config.yaml
encoder_arch: "transformer"
model: "encoder-decoder audio transcriber"
dataset: "short read English sentences (LibriTTS-R)"
train_examples: 26041
input: "waveform_16khz"
tokenizer: "word"
vocab_size: 5132
encoder_norm: "layernorm"
encoder_norm_position: "pre"
encoder_activation: "quick_gelu"
encoder_mlp_ratio: 2
encoder_head_dim: 32
encoder_fused_qkv: false
encoder_bias: "none"
encoder_qk_norm: true
encoder_parallel_block: false
encoder_inner_norm: false
encoder_moe: "top_k"
encoder_kv_group_size: 2
encoder_num_experts: 4
encoder_moe_every: 2
encoder_expert_mlp_ratio: 0.5
encoder_experts_per_token: 1
encoder_shared_expert: false
encoder_wave_strides: [5, 4, 4, 2]
encoder_subsampling: 4
encoder_layers: 6
encoder_width: 192
encoder_positions: "sincos"
fusion: "cross_attention"
label_smoothing: 0.05
decoder_width: 192
decoder_layers: 10
decoder_norm: "layernorm"
decoder_norm_position: "pre"
decoder_activation: "silu"
decoder_mlp_ratio: 4
decoder_head_dim: 32
decoder_fused_qkv: false
decoder_bias: "all"
decoder_qk_norm: false
decoder_parallel_block: false
decoder_inner_norm: false
decoder_drop_path: 0.1
decoder_positions: "learned"
decoder_cross_attention_every: 1
decoder_tie_embeddings: false
residual_init: "none"
optimizer: "soap"
beta2: 0.95
lr: 0.0026
beta1: 0.9
shampoo_beta: 0.95
eps: 1e-08
precondition_frequency: 20
max_precond_dim: 512
one_sided: false
adamw_lr_other_params: 0.0028
grad_clip: 3.0
steps: 9100
batch_size: 256
epochs: 89.5
lr_schedule: "poly"
final_lr_fraction: 0.01
warmup_steps: 270
weight_decay: 0.07
adamw_weight_decay_other_params: 0
Rows from block 2 of the audio encoder, named by matrix and row number. Each number is 500 + 40 x the weight over its row's rms, rounded and kept within 0 to 999. All counts start at 0. Numbers have three digits each.
# k: attention key (encoder.blocks.2.attn.k.weight, 96x192), inputs 0-191
k.3:561488534538559417522497555479522549510503542521541513450527497524474559533491513433391484499530468503392516437562509555482465485435543557540488487431543480512477466434493414535427475528535475469512527480492525513490570514429444513485479536468477470454485526559421545507519536469553504474487516487497495508600548500520500589498478549543479476445494516540466474492474456524514481453534475466508433520462485509481554499567505574525518478461496576588547493520560449515515520510469491494486512442545533574529464476528466457540509584458474440446529429527520485474432463460470500516
k.4:436448459428464447489550468487454549504531533476476511442515469483548476512517497612532472513521477546559430468513509522454570485556481485471539439519522536483492392566518542518471494497521585582419509501443514541514503477534596544527514541458537531476524464501453504503524434534553520549501536589458502525520564501482498518442472514521498462421489539494483517519517474567524478429464537506414470561449478492548516491585573477494531529506540510541464492479485530578492454456490503520498506468538538576474534584471544487518512484490471482466524482456415543506473462525482495434
k.5:454538448464480500463507591511491483525512506549566516544418493493502529580502531512475508466447495548476429455524561493443463514514442393481524483491473458536461487495465412487509479509395518481533406493535548507450487520547469477430529490474471524478521445524510534566507508498490530541480520504505492561499443455439562547515427442443521497478434421533512478551459475506506517496606448507541448475543500466545450524530496506519555399538494481510529477571525532556504532528435548481514534546463425551551487550446488520535533516411467466522480456519475532506518518513485503456
k.6:508558511414526557527545472441485586530493570450460477556476456533521526505491420533552536502501419441531496486465484505485478499549470489479472506490511481502507573496451478501516540501473480504502541475479487539501535489431486518561514500456455621486560493466535455535569541504550462484540456509596480463470541502477495486536491520467512394539458465468487466540450506513522506451527504531534556526534484480464492491483539522532585525451553472537533519543470418394629491475491464474482456510479468432432459457479533527467457496553453437473521458517478458536482530415536502519
k.7:511522538480515547388472528526536549475480447508464526466504537418518542499525479480557520512468428466525504490467524499495425457474499518504561508496444508453472404457496551499486455465544472455543573463545529420467535457528493551542482518411498480524496506493556524476452454505476523584530478528545517513444451462482446513512465548478501494513510473563457477546557502571542503502444507472476539480506578519516461540557487510483523520561454486487509518531534491464453464468524487561495518534557495408374551511429543515470539555444424560510519442461517565535552519491518473418
k.8:476484532454490511499487483470440486530480555494505533451526486414477470584524564490502515554493536449513504524427536522529466540532466472529424458493527530496488431465553437425443501540495561501427513531534570495486493505521544458427476506505464508484551494551496475540516499488543610516500579526596553540450518515458496466538537455496472505418499516510525541549522484603590463503553522477501505504507513444413471498495557534498488551519447509486465413512525473475502478602502526478435501505521408480549477486545557487522438494538450521536437446462468516479548457496492501445
k.9:502519493522520458551498501434523515517539425464464522503449448504501549467529575495495529536451527600543493490468467551521512541464414492446482431532514435461542479521501568522551503511433482520493516506542573505565477527465497559475462498553503517501499497490490454546517507515489529588509518470494511519436484458529522436520447503527547558475547475443527460448565422471480435550474485447494478491403473486512541499544535481536492406383499502417436527450469451444397490493468540528482515512494557498474544486579516463548403510519517574514469510521524499510459480491528503468
k.10:536499406466442535494476552519437440524491533499491474512436474553518545491431474462457569496492506478577553569488460481385490480513512470498501489439465481483569539526568518476439550460456545539506471512458491502446444539535453481494444491499444472507390543517544443596457503435535475510528501534512499490524492512503519540539570470519500506565500500460494497578506537501508501529475489537529455556521520497477497485541496542528577514488456522495528476524540470475536514446580491420487472420474466494477503558492477515557522577569586440531594477522501499472502592531517489492
k.11:417513535437541488499531553518520479505550497501476541467546469478440527469477522457492580419473492485483510480515529493505529429453477532528544451457474438460558533449448531537461428533534571495539544428551513544525550437470502491515496480452483492519563474482522544474491531489446476529528471475506498522501580491483443418481533520542565543466528523581555479419499586490469500440527415492492538497549479519478477536505436475503502533518487450499490510598480555494511537483399481498510530586555486412497514555477562518422533439494454498518505522445559439492521437496526492470
k.12:500520452447478519388525574497519522518490466452499461519450558447476537491495552533500593489579504473506551473496492507500452500479489521487518499459569420472458461516546495500448465477495495523503466497466504442577481518500454512590507561583586474532534548515446542638636469502489416465496449499421483525456488480516497483509501488488482465483495514530569532495508501517472501463532522460532517582501479513493535470511600513430470399524573513492515529504527487459452481526498472497523610496527493508485540487478438452495487493483532484503499453538481526428478473522472478485
k.13:427536471434457515445478494557481503529521468463561528475431491519504454496582527556472503517458517504543473460490532482531568528550524425485478492558411538426501561470420558467549470426479469508473471560453526512514536471500513562525522476523485490443521455528525503501492497533550473458526474552511431514553473448503550619460471491528509474491567544498489465490471583516555495433460521514523523500604540533455499513556433499447523500532497554438480486435459518526503561528533531469526486539472534528458516496569521531466485521503541557418503560431506510517528454515497407527
k.14:579516491424495444452550512521486463523526482496491488465500539509504505559568553463549535485467460525585520494494485467425564490494434511551486440529549498493522502486511456472527505490501481560489493574460425500586534510527553461424516412481472464471514469513533487556510520494487531510504493520475531502509459541451507472516483446484418459540421511549504457478523507464518544484561523411528447515474486501510497527554468514567377511521558461472446472534535617515536492468453498489503522450496505632438505534453449524531495530536451426492520542547554523488464456547461515530
k.15:530520487523537509473443547523463492485483529521480476523452495452517455542465532480527577486502498530538443475495518488446418494582475504409532497518444574555523524494487498455554592444559517536500604422570440492570493491504485462549451449428503407499416507523539503518505494539494510464503446426486478393491502494516422536464522543534483462494475470482527514469565538525512522529474476471495548533479481539523479460469498537477481503453502528468537550487486535525524521546458523413543470535551514421446580526511437518511443440560494495502506515454473450458485515564472578521
k.16:433482425496395495595557508432514526580464514488577560449437489526477510534444473541472542435535477522464557585568560523506456481522533482566520537529501539433425503533465531492485472534514506508504505471488428548514524488460467483468447490477501458519548525529567468462505479493484479524534513509515518570495469436470487498506475485528455491475528491475441467565393477483460586471510483488541496497463529459439482481494509492551438429563542496452501548547495503498511476486505548476498514491480562512519410489586504540467566527434548458543536517502449516521465553568558457497
k.17:508548432510491477567493476549440524462509519480456458480424473558485429533520519477462434487564505539497560471515530550439487482501516492476439522482591511551470607511581553513555503543540501462516500472565525501522497548542406538509467521452543488503504592501474526480516543452455511539460441539548445486470483492532522532454423490453526526520529454502469481474477447571489542562440482446453515423555463442518531490511581512519541489524554475546536490501500473480503482438474527469457520480448556583423469514458524513503553571476507515517502480495414470486518554546538452471
k.18:452473500450494443498528505491561522529472518499530467497536472453501471483551486434496494509511485477598427490474564544483502543458550447486526511555502449489482524513456547561533524488436532467474561484455513566499543478471501475486535511492549553403522547535479504529537521501521430445491403436561474451512484469519479416488530449555489465494478440487410502503508542472457492551482454532492405523470513471477500498528498566472477501492505489458491421518548554480631605490531498588549526579480491498485501456472462464500502532515458445554465493539461549486546489576514534557
k.19:485570510548453499493476464517624549536493484507470463459431462444442499453479482439490438437458509467470538544504508515462463539488539487587521515537529555518486524483514512489530522495546475464498540520477472488415475496535494585471498549510460508447485504470523464448455538519456533518468474604540499540437463497438502511464536531563479550499521509538478550475436464458453511474522429549487500536464554411483479494464447497538544474491569503410515518490430468531485474545495525517488484477406511513522519483514514510445480484430479559525474566516467468478546493647444463551
k.20:479447504503430519504492456570477587437524491566469510505494534513553443535520509473513463476458447494494487472524541512450539440472446520415484499456534479524499456439476517427531561544469492541556498485514529509472510445477533478523477503525540490445568538538519520524477513547480550490417557531508557457481516473490588546406551434486511414516503536501508478532500554519446555558518495465508538454492555522516440473511546527552561603550494550575444519501521532438472508464611458489461522510512504548527532533490482478479513395456533502525507525455497507529609467536495479485
k.21:475449548593547491419515489524455524454449486457492530530461499526555549406500512465527544538511529464512494496543431529404495526555526508525557560472479509500514496432490519631437520474470544414475597482444514545430461520483467452482478493534522480567503486463543523456474516550496486560489482517502491502560502515506516537488456444544487503546508499460501517499504466522496466572518445506502466518551533540512604478522476482563514572447429552518516529520480470542513492531511577477525482530498517488585457531442466505576488527419504494506583515553452482515474546532477440528
k.22:481461486542483476445591493558483563443548440498542546440478506529509492426525561486516456525467504397556499555435503539553534462494537502457485476490467563484541528541510463499523512473508434450570546510464471495531445472518508481499483543474452495511518508443467502516445520488479492590472480538505535588524433504472486508486496514562497441497500455518492552497525460486493507495507516551520489514418492523490488485530436543442461494614486470489569515495480447507470535514506537525474474590499515479473477400476499471533510505616531436501497454427546502590613495519493535436
k.23:475522512455548541513536434426453468493563544495501524486495509480554438586542409453514521392572518419482480483482430485485494531525476503472491574489521577543539564482487498488421490539504464426549493497494504468518465483454527473434509523488458526495462492467515549535542501526491477496403546544448554518489470550534474553465508458489441507494535512457462506465451525474552587519452500532547478440469473508508560527404516521487507514512571517495408552497531457465516470553487527462505514452465526502574450424494464463526552526544493498428484496496516471556467592475465532519
k.24:509501466542592503549474455438494564511461483484446499449559452561516503488458440510536529485532500558548473548521454425539464480557487429516499499565542462543512464518529499554480568592437548529444444498477438512499485509506495493549463532524499504534526471518463489479545473487496513500442532537528436460496506517524520478478584484486486484551514557527411520535479493534527527535555497537542441450430485449490528464571462413543393525486529545584525510510499512483451548485497494503521509485489515436415521453555536494512517491563469453456469478453567528506536499431456585574
k.25:472506373504484523534436527431519498468532472460484565447513488482552483480519498505469460494522524487493531448507512526576505564525481513549422506439505558480466582506479488498544478478560452536467520495507478468472438515551445509557470527542433538511523508502424523486567529468422446502480483484511537568477539492425476559496511515506520518529485512548523487450491559525551487489506488466530468458540493602494467562514515531485478540484587499541491571473491463508509469541604470483515531510452538568581490486454490598530615507513487503520523469503519515568483492613462454457
k.26:461549521510482518501474473536495501552477543493588516477531566462507503563571511441474476451542535447565442522567582533564550541499490510510546472472505470507444498507518514548472432448526458495508497516476471491483545488435441475515530532494464473555501436465505540563450523472461411487524530501432523470542531477508402523455523534455485434480520524515570472458483572546526480447528581454483438594488443484480503470415525511497544517542490518451551476554442449530509431409461566493511482515493484483548520476520499448492487500575478554485508529435528466528496592474533479472
k.27:454430517451500462536435492505526556396496579454503561524420472467477490513522494456487529597535470534492554515510492516537564499463374545550433571517522482518531486529531485512569532529496501505455506445573440542573479485475551443507455463511493470520530546482536497463542463560526596492567508524452481499472514542496487493547487460480497453474460501493453489531462523480526506514493443457542470500484512554389449459454525451498572497485524501495536521463435474521546461516533548453550576476548490457515474513469507547434527507489528432542523480474492422443516497532463548476
k.28:479478509514394469441601472503506508483485535424551458516381524447497516464488441493480501435522443487483502549505497507465540514567460535532536561472450598532533450530496534462470478439491537412461527492467455502542502381443506465543512409542468532437448466553532559519500506533557471537538506563522523503443568450473532484457484526511503463513511545554522462476508522507470507516516518551530491372514497493479524559499551473501527479497537486494493543456538531523553494495475542522536441559495498509412521464489483510502492501522450492517531547524530429461535487468582514509
k.29:476474490541416590531479553545473523427522526488450463470567449557445468517515500566487530461484499459468485550507455463489524540525497480447484472554490508476488544495545467494497451561475474566513556442522552509549451503454596489506446567460457537448440572490490481481482445566472481525484545525469481472539426505560550509411447549491489435509524489488443493452503470454531444495530514452494479540427440529464472435429483508564527565475463491524484528464477463528509446456460420518579475492566446462567525536505543558564554504541468500482505495480490463469533527539487501467
k.30:540412558563474450535544545601530498483554498539494528434500531484481508522542479581464484492516563507461499543425469477556482570524577548495504462514477476460571483443594484506473473453462468525497470523463471523572512458435471536564568511477470559498467504554476521500507501484463537538490535478539466459472532497480436509508468527545423436485494532479600479544498487548497507529557486506525530548479549538440489456546493507464493506487469544487489523433471476517520503459490455486451512530532582474421430570530434488552473457499470563470549559507512579493509539542479579509
k.31:444496503506454472515400461419507560493502489505521439510502534543507511508475534551446528559532508485476495479498410540461471485433523578556524495496546550502506533464462455498501477533496499473520472478481571480505473562508508476446529476466440549474559518494527520559440514491490557543492524551451343508474517525436553508466453539445564477548503458510427516494541469509545525540502481491497538514517470483418384514461491413488437546527500572494459420501448463444517463495513512550511541483487506546534492539440415504519434479502489464538477499458492480454502521403497528494
k.32:480527403429483456477526469487516470469476457525432478487422574443519461480502472485484501460535530468449573506493506478447463504536566521480437557496489530509552524494554467491553548533467568516508427561527502516488478499537551477546472439507514453531522510444527525521449510483506443542509575477538515593499503493588411530409521486530534495502464404436421483577482486513402494468513537495522500487433562477462521430524475522460555511524518517546545564505489495497515555449516503454480474549495462457490472529550511453537472526510461448566451559479559473551497525544521539513
k.33:492507475492521527517454532535463531471460556611518488448478442528460571547455464469509471468412469459526556528501473472536563530557471499472578482518511515533472472403540491579541493457477484488461461492476503541501541480479467472546484614610572560469516508534499459509507483435493430433613538475544469460432527502551519472544496472516551529508448501438521437520586490519441505490471554506533504459475557539482422464512521489512510516494497557474473456481540472523482516505556489432462502447520536522561496529462506436552497530484519515486472517407526488494498496563499503468