config = dict(
    train_examples=26041,
    encoder_arch='transformer',
    encoder_bias='none',
    encoder_qk_norm=True,
    encoder_num_experts=4,
    decoder_qk_norm=False,
    precondition_frequency=20,
    max_precond_dim=512,
    final_lr_fraction=0.01,
    warmup_steps=270,
)
Rows from block 6 of the text decoder, named by matrix and row number. Rows with one number belong to one neuron. Each number is 128 + 24 x the weight over its row's rms, rounded and kept within 0 to 255. All counts start at 0. Numbers have three digits each. After the name is the row's rms in percent of the matrix's.
# fc1: MLP up (decoder.blocks.6.mlp.fc1.weight, 768x192), inputs 96-191
# fc2: MLP down (decoder.blocks.6.mlp.fc2.weight, 192x768, transposed), outputs 96-191
fc1.680 104:116151133148148138152133151122126131116145146175148137156125106110122125141147175167142130136121172137120114096135150119137113133124126102130143126081095103103113152155088152122151119127146125094111129140144116115151151137059139119170067124155109086149120109078146168111130165105173118115
fc1.681 116:149141117078097153136148149161130125130118117112153084120142133137126111107129107133150160092133130133108117125140108154135124172117119122144115169135120133144147130110130115103096090103141117100078112083146136106119077089106111138123111131129121110163114102126109103121128172105113084118
fc1.682 101:151154127110135179099125172133113109106130079114115066151136104159088136128152091144101140100126134146122101103130113122121128109065137124106125144143131133159165105140136123053146086147103095155140134128119144113173153114091114087121115140118144152135132128158113134135132147118098116120
fc1.683 100:094137132161141092107073115160118090130120117150143138163124147138110092136121139148092151116139078138100119135135114149159116108139139145114116119132153121167089108117152131138103086096116099152099141075120122133102108194090176108102080152125122088100114157120156165114122135132141118104
fc1.684 103:160107132149110136124114145140114117125136126123117088167101116093151093143089126155112141077106156136122111123126144153147140164124108128159101113156115143137174129069159125105128151107094120139181121116106142160144195078144111089095101163155093065082102112089129127101120144129115101142
fc1.685 094:086112151137156138143180148115132153112134153131117098119077161165105122154147123174122135156160121167116118158099140161135128142123090121114156123115155123150129158187100111113173120156129136132104100169113128143123108116145151111134128140131146145126116137093112137109146099093115125120
fc1.686 103:154118112131144155123132107125144127190100141126139074114118109121138118151141113117144174153113128103102120076058114105155148110107076093141146090096107138144112074126103092085128106158139151152119158120133112110117133169134106143128147112163091126145089105092074143140129144148101066126
fc1.687 096:092115116126153152147113113167190098148108134118175190138141122117128133129121150122156151137119105135097134135121145111111111059124092117177127159072152156111130165150137120146110151160120100172133127095125081153093142118080117118077170097103124101130111145115093139103143135090103118136
fc1.688 118:160145114118130147132111126138126114158131108131137132117149155131127161172122158123112122136120185140095159121144161119134155139113112091131148108107143162151129162078109143151116149096131111120142128121112153135130163146162123059103125168166079166123146101119171109156108123107121122129
fc1.689 093:142086145145072135153143114158116125114148154125153180149130102133162114135130121160139140118097145156085114133176109102109128136134104153158139150169125123112141108119144143128115088074134183114141150128144108117111139108098106140122099139147156108162120144147134088138117132189132104116
fc1.690 093:172130112143125119171142173150109161163146100121143164141108103148162165180145135104150088144140158117107163113131146135168107127118135150139119135110114135097131144117178145156140148136130150123137107098160133156115140095123136133154151145091183108145134119120128101139148097120122161152
fc1.691 123:132146127126081071085130122126107144168153099136151082114140138110123094113122151133121125131086152110103125141115105082119138110177148127102133139089143138132110089104111119163123100142126118065088109129119109115128123113111143133123128129070088116138121103141140127126148171142077080141
fc1.692 096:125113092101085102067115147141098091107116115131124190101133123121117129096122153113129138123119123104153088082134120160124093114073108133138094108114108135113145136122130143129141172134149145121122158114116129138091062118120110148071093113119133133110116114129086106104106085107122098084
fc1.693 106:177163124093146126116124171082150119133128114120103164117136115110119136121124098148176172153129153134177110149140135097154129092131131115080116156180129121118113105135106157170142097137084110123102127082134146063134132098131143169107094128074125118100149099072131168126166146121120131136
fc1.694 123:143157150150150106157080113101116128095127151073140186156087159129146164180092129132151150115120067136115130119130111120086147170079130119150150107124129117137111132123120116112128102103111115106151089087112104114126109126159086143130127116125142128103129129132137089091154118084109068140
fc1.695 099:098125148141130118104107123135127122116153116120147103115092102130105120119105098093135129120169158102147122102132127093147137090099109117101133168132129129119132126081116096155093124091105092141119112106151123095106062092111109135103118099116152065152111103108126149097106136113110125123
fc1.696 089:155145137118124137137118142181166134135139116103138118108144121118118111169161141093149122122091109146092150128119125091159144118113123141151130158124105130114096120126131088115151080120091105108137119120152153165117116125118112163125157114165143176142175106173190121119153122101134141101
fc1.697 100:171118131087136074124094105141089121186135131127099119165133093136136149110125108139144119117134114131132161127116120108162189065104149111124074103116129111167138082121126141092103133118129149125123127187119099134137146138149129141130158138176143106142128126087117129139149139106150130143
fc1.698 100:150135109159124109128142132128139136135128116107152135134140130129106159108098124130141141127107129094184143120108105138150133114087091148107125135098109084112102123140095108170133168119095134151120116105152156151147090150183156138119145136106100120152109112137127122130154115136132118154
fc1.699 105:136095095110094136141149150141139139102160094152155131124159140109136137120112136076120107135093151078068124073104110084119093143131156113138131148097132159119053091120068149153114094127149160108127146120149151096114111120124157112101103119109095108087126130153133087109121162148099130146
fc1.700 111:148150099136132115115115141109138137092098160140167163153133092110148121150131159151160134129171102123130132128101188140124102104103163086116153145122124105140120160134086148144124133111077102100131103111169137146125132134054112106142138130131121141148124092116125128125149119126137157091
fc1.701 094:149113119098150114119094130092133154087115114119156154191113139116140114117175131128101102157089148144128131080103081148168124092149116146131114106128122098129117151134111108146157116145125128181142133114145108159045111136084148106139118134115101112115084100124138134166090116107137114145
fc1.702 094:133090118127108148152137147095124125118138159120122099110112133084127104141165165111148105090123108132126143134119106158161124107156150087143161129106122114109129148128143091121115104088140117138161137107156142128125108093127119159149127105105123131110127117155068113136114122095098098166
fc1.703 102:117136112120123168085088165085099084148134152067157141163116111096091150073118111122118110131137125147126116147120120107113078118133121096147113159123120117085090087131124120118113111097125115106146104090122121135102123107125104146127135148083118098157133118121088132095097109114117146125
fc1.704 093:121129155148121144167120191172140144115152138098121142118137100139122140154179149115136123114108126088101121167173175126153158115097140152140157080174108092127172125138147145146127125138144113095118107101138139154124154127133156108090119108137122122164116124083149084154144133183159099115
fc1.705 092:166143127119169137137113101133148136117166136119106108145145118167135163119114125133137137172144160152062153151143123114142119112129141146131126125147119179131137159153088155118146138112128115139118089159100152160134126106144175149164102109140117169108134156133131061181148152113105073181
fc1.706 099:126114121142161135101173152134112135156123089131136127141128125133119122159120150087124128159100132094106116112144103148150111105060126072136155084141134102099129123117135171126122107116140171098109122082118107134133124127103109100101097122133148099127098100124195135120150081097123104121
fc1.707 105:132135115117081127105124144126084115097172122095137088104093138105093153117107149150116126106109136158144093124106157119162156114123106153110143141115127115158185153140136148120086097127102072106135144146153125136119133099087141072099136134087155144100130092125110175135088138085124093155
fc1.708 108:088111116112070118102075123152085142134132163103095083126090132103124090129144138092144129137094124121141134089156111159155089138133129123114137102131122146137092110138132135147134120103121115107127108095096122119118106077092144148148097171107106128084144154143103096101091122118154101118
fc1.709 101:110120107111160111111136120077128131156105125157100085142140158145131146051082136137163121153118086138127087142171109109123101092151135107127120147106134050104155085095112133121107083073106138173108126125108153116155120128104141119113106104134126146142117150160121107120119092142141103115
fc1.710 125:117124145136166142179110132135096107164115164100117154127061132152162104128094149165086134115084134135130156121146131123116155140155136101132119112092126152121135141165160149137109121129124130080163077110119112144171128111165111131172133065117102107099133131087153139128128109111151064172
fc1.711 099:115150135139117117105185154132101160145093126087163148124166131096097143111129144108154088143091147130116134095111139094116111121128147145148122116096097138127096120139124174136096132104143127118116121147171133138122104068111124155148134087119110144142136107140169107093119086112111158117
fc2.680 105:151100149132086113132074066129135135136152142145137126139121087126113110142112142099135115119119139072143092138151123151140150064115134118145118143138116140142204145149094102123115158110144132174105151086128147167127145165057139099111121130113124100168149136156172129131131150129148146129
fc2.681 118:135118099122101123121125130143137127154093119112118171119142092128162113159138156114147166094120151144108144133155169157138093142117146086157157158131094124136182090167139116099117152178143112134127118110132081121139108098141137120093116074134132103156111101140173074138153165134159103097
fc2.682 097:154084121147157113072100134128131111130158156137087125135135152123145100131133097115161127131130114158115127081137074056128133132179096121118162130103091131129136085114107132161167157181105125076119135144089151150083092145090107155097116174095106113114129173091093103127155147083167133106
fc2.683 088:156141097170103111136126124110149135147125140126159174142146164164106109125113090174119133144167123107124102130106086168107107128099127143139115129098106142151112127143111102063130107137107113160144092163124128107123137155130138109139115117081118096114116134170121129104111132167103127065
fc2.684 105:131078156096153159106109137097129098136115145147129119107123116136090154163123125111186109136130150116125131120128119150114148131112110166167130167129115127128201158166151127145113139167125111080168134147131130111145132071100135129113103111148141138154101122109136118097117132170147131154
fc2.685 094:165168109152078150107136143133125132130109177141139088107103098091077126091133111088122149086159155086124147138155147148147123109186143118153107134111154094123116125137108110150164140132112111149155095135163131168157156123142106157069097116142149134137115147149108134129143141170164087164
fc2.686 092:118109101091115143139145133117168135170119161166141132127167079090157095160161129175126131088150151116101134123135141126113141124116149074149151106103120170137137125104116126183120126085129123111137109138162140127165109117204110092125122107146096153158115100116115129129151143123112120144
fc2.687 091:134144157124134121136156105128108136169101111105138120143117164092060136106101163151118153142101122137117124123093075179122113133129097067131126134141110143135107116147158146128129107135132146123129099122130146107127124154029143135089119111153149123101107153131103138145153119138119132117
fc2.688 129:177111094120083113145092144154122124152100147127136131110129121126138150150109177111126131121087134141136178134149149144121144103144123117116168119163149161142192116148107102127123183108118092112132141127141086136116142158114088117118151110159142172098138127168154099136116132149131150088
fc2.689 094:108094115111106119109093113141151140173129110129103137128100152147168156105099082145133123061162151090141136090114145129118115142106133120157106109156152090159120103080123117145148094087120120147136132112131124173089161110132111147162127117118126127117134151122110106126107123103101172157
fc2.690 092:084102132097137122128147130110107127110126139110130112105123147136142160132083117130127153129128114113131115156113113114150142144131134103136177155133139153109121146146114099108165093136085149143113149111127100147126152158127151107111139112174089181150149154123129167104107147156132113148
fc2.691 170:083110115138099112103140137158111152182157137145125087112087111118144103131161102118115128096151113103082096137150208104153112157155122110106112142075139149121124105155096114141120173146116110110127140154148096121130121127105130123126098145115089140153113130117113140137180174172120078162
fc2.692 093:122134132124139129142142164128147134165118105133149133119156158144121134124091125145120132114131109131129124164132066141106135155106140120112094108144093117147144140077145101162110137177142147123132074111123176113113137167214088104131150148101118103155118183118144163135124129156124125134
fc2.693 110:107140123098142103140092097143113113100166124117104143135142122162112106118124098144143113127143129150089146123116096091133114100116093067110166118134179154131149067124095126101135115104075123137125143158112114141129128071180143119117148173127176120110120108099116129140119154122131108075
fc2.694 164:147125196130145130127092120132101137138118167108133162157064119158159151137100128139160097128158104104104109162150150139134142159128149085139137127111157183110130158141152111133129135139139105102182077123134108112136111147168097136119119114098112140103099151114156117089143147133164053136
fc2.695 082:142085127159128135130124105100102140149141154107110107114160109094134088144069098106157133151109142159083116116128132133134130134154169136100141118066109114118112153145148122127138142071112147113136139141121106157152083182172131124114130141182111137153144160121124104180128150132160101100
fc2.696 089:113144138173135109141118125147142139104124124116138117153101190117152135081080118103150146134162106092163110137165120148113133102148112130079163114169099103200127116061126121144108171108175124129119168110134134086156125126111124098127132118148132142159130098139099158134122135175132121101
fc2.697 099:130107147116120096115136119145124149117180124120096111109083077149146109104142145093116131133157135115093117090176135136157125154125139129131101084167110180131148155110099139148094114134136091168158099123163081153119097123148114161108159099117123136136113173097130186147126138164125131149
fc2.698 091:127088109145130159100111187137088077092149130113145133138155100126134127114166144146085138139121151113135175116122133106072126112121110137121156136194144136116177148110099110131134146117134129118154138114147139129165140110163122171148163066144105118108110115113148083121117108126126137163
fc2.699 117:170130131138095147139145131135103166126139113111128126078104085131132145139156131106156127108119136106062148127124153111146107137141125128113181139112121128130162122145117114173100157134146142106131127082148121116124133128157105102110131140127128157108094173119123159115156146179132108167
fc2.700 125:164111173143119151125152129112126182116114160129175148133128097108118152137121105137127128115144114123145095124141115151144146126115142130148152129142145162139161139174092130183101191119116125136154101104154092134134109157012160084112136140108136128094160174134119162150116155101144095073
fc2.701 086:117129128096105121107112136128148145067102156174138144112140115091168072097126116138166141138067151182145128100131103117130156137132140125169106083093136102135086125167099132128127099138150083157121105106154097124116137118172096130165146097106106110097151127124153105144113154137168116121
fc2.702 093:104158145147114127118120135136107115117112086098133168166119127145125106121116103148140150145157135152133153106097127144089127169088106106105133120092119107098082126103150141135101119135138145117117139197101154144134120174186165120131124153125180146120133106101154104113125107131138194129
fc2.703 083:151161071100092121084122146194118211146108165131099119110160127156131153131136096161147148146148134151131095165125155132122161176149130120132165125159129129138141132128119120056146140112142115102147084145125155100133119152120121098084142133109133144133122123104103112140126110105152147078
fc2.704 084:119134119108120119105160122123114084089149149135115163109116149158126158084119138163121134124154142130158078109107122176131095140115146116167119152132130160149133124109127087100154101128101121208127142178154136101133110170073126126102113157153139161121147155155111144142125110102112141124
fc2.705 092:094131128143127079097147161126130086150169114146131142145134133100121155149108094156080114134092124078093150120148103107130151143139144144137163162139082143161111125139120129132142169133116159148106154101130135136095088091146156109087144141141168153144116136159090143079103091136134128095
fc2.706 099:083169095077118125132161130138134123138091127080111128109131132156151142112133146163157108120143144109115162095146076095156166162140093116161168156109152142152140140101112103135158095152108114142075129110131149146134157204125126094101116166124138105138138133090101130153143098158141114050
fc2.707 090:108138116177119085085151115142149110141135171123109129113130141130148106133163142121151110126140120134111162125138112099077115131124091156098105056080112127122137064106118176131119147068138123111120106168144109089108163113158122097123117137091110118120110147121177126113109108157089113130
fc2.708 082:112122099162167144132125155106128091139170107108121162139136148142090133116147081153091103132141140116139131148050136142143155150108156093103128110137129167147125133096132136132126137146136151168103100140116181114146142136160101126141106142125139108125114114111140126143133155116141114165
fc2.709 099:113147127120175134120119145177148120126113140130148169124106075123126102137115099113158111114152133132162144110165149088100114109125132162145124133136137139139106086145136155118158146101148106126149145133095125145083134122077104088137096103124144151125169149098161144159165131115079152148
fc2.710 138:142110127146122129153130143154131131159097139139125161117080098142126162144100143135098115130088111126134150127151132114142114166132137059160143118153112190075152123135154112126111178104131105113153130124124122119139115125082132124104122106161120171122130145112160136135114125094140067163
fc2.711 088:144150125088188123108100092099131152126145149138095126119094133148105114134134107122131124138127133130086121174138089145168112171136129155106111092159154086131138133123166114124123166146143165128136169132126078111113143161131123097172141158132126123092124111103107093136154106129107130105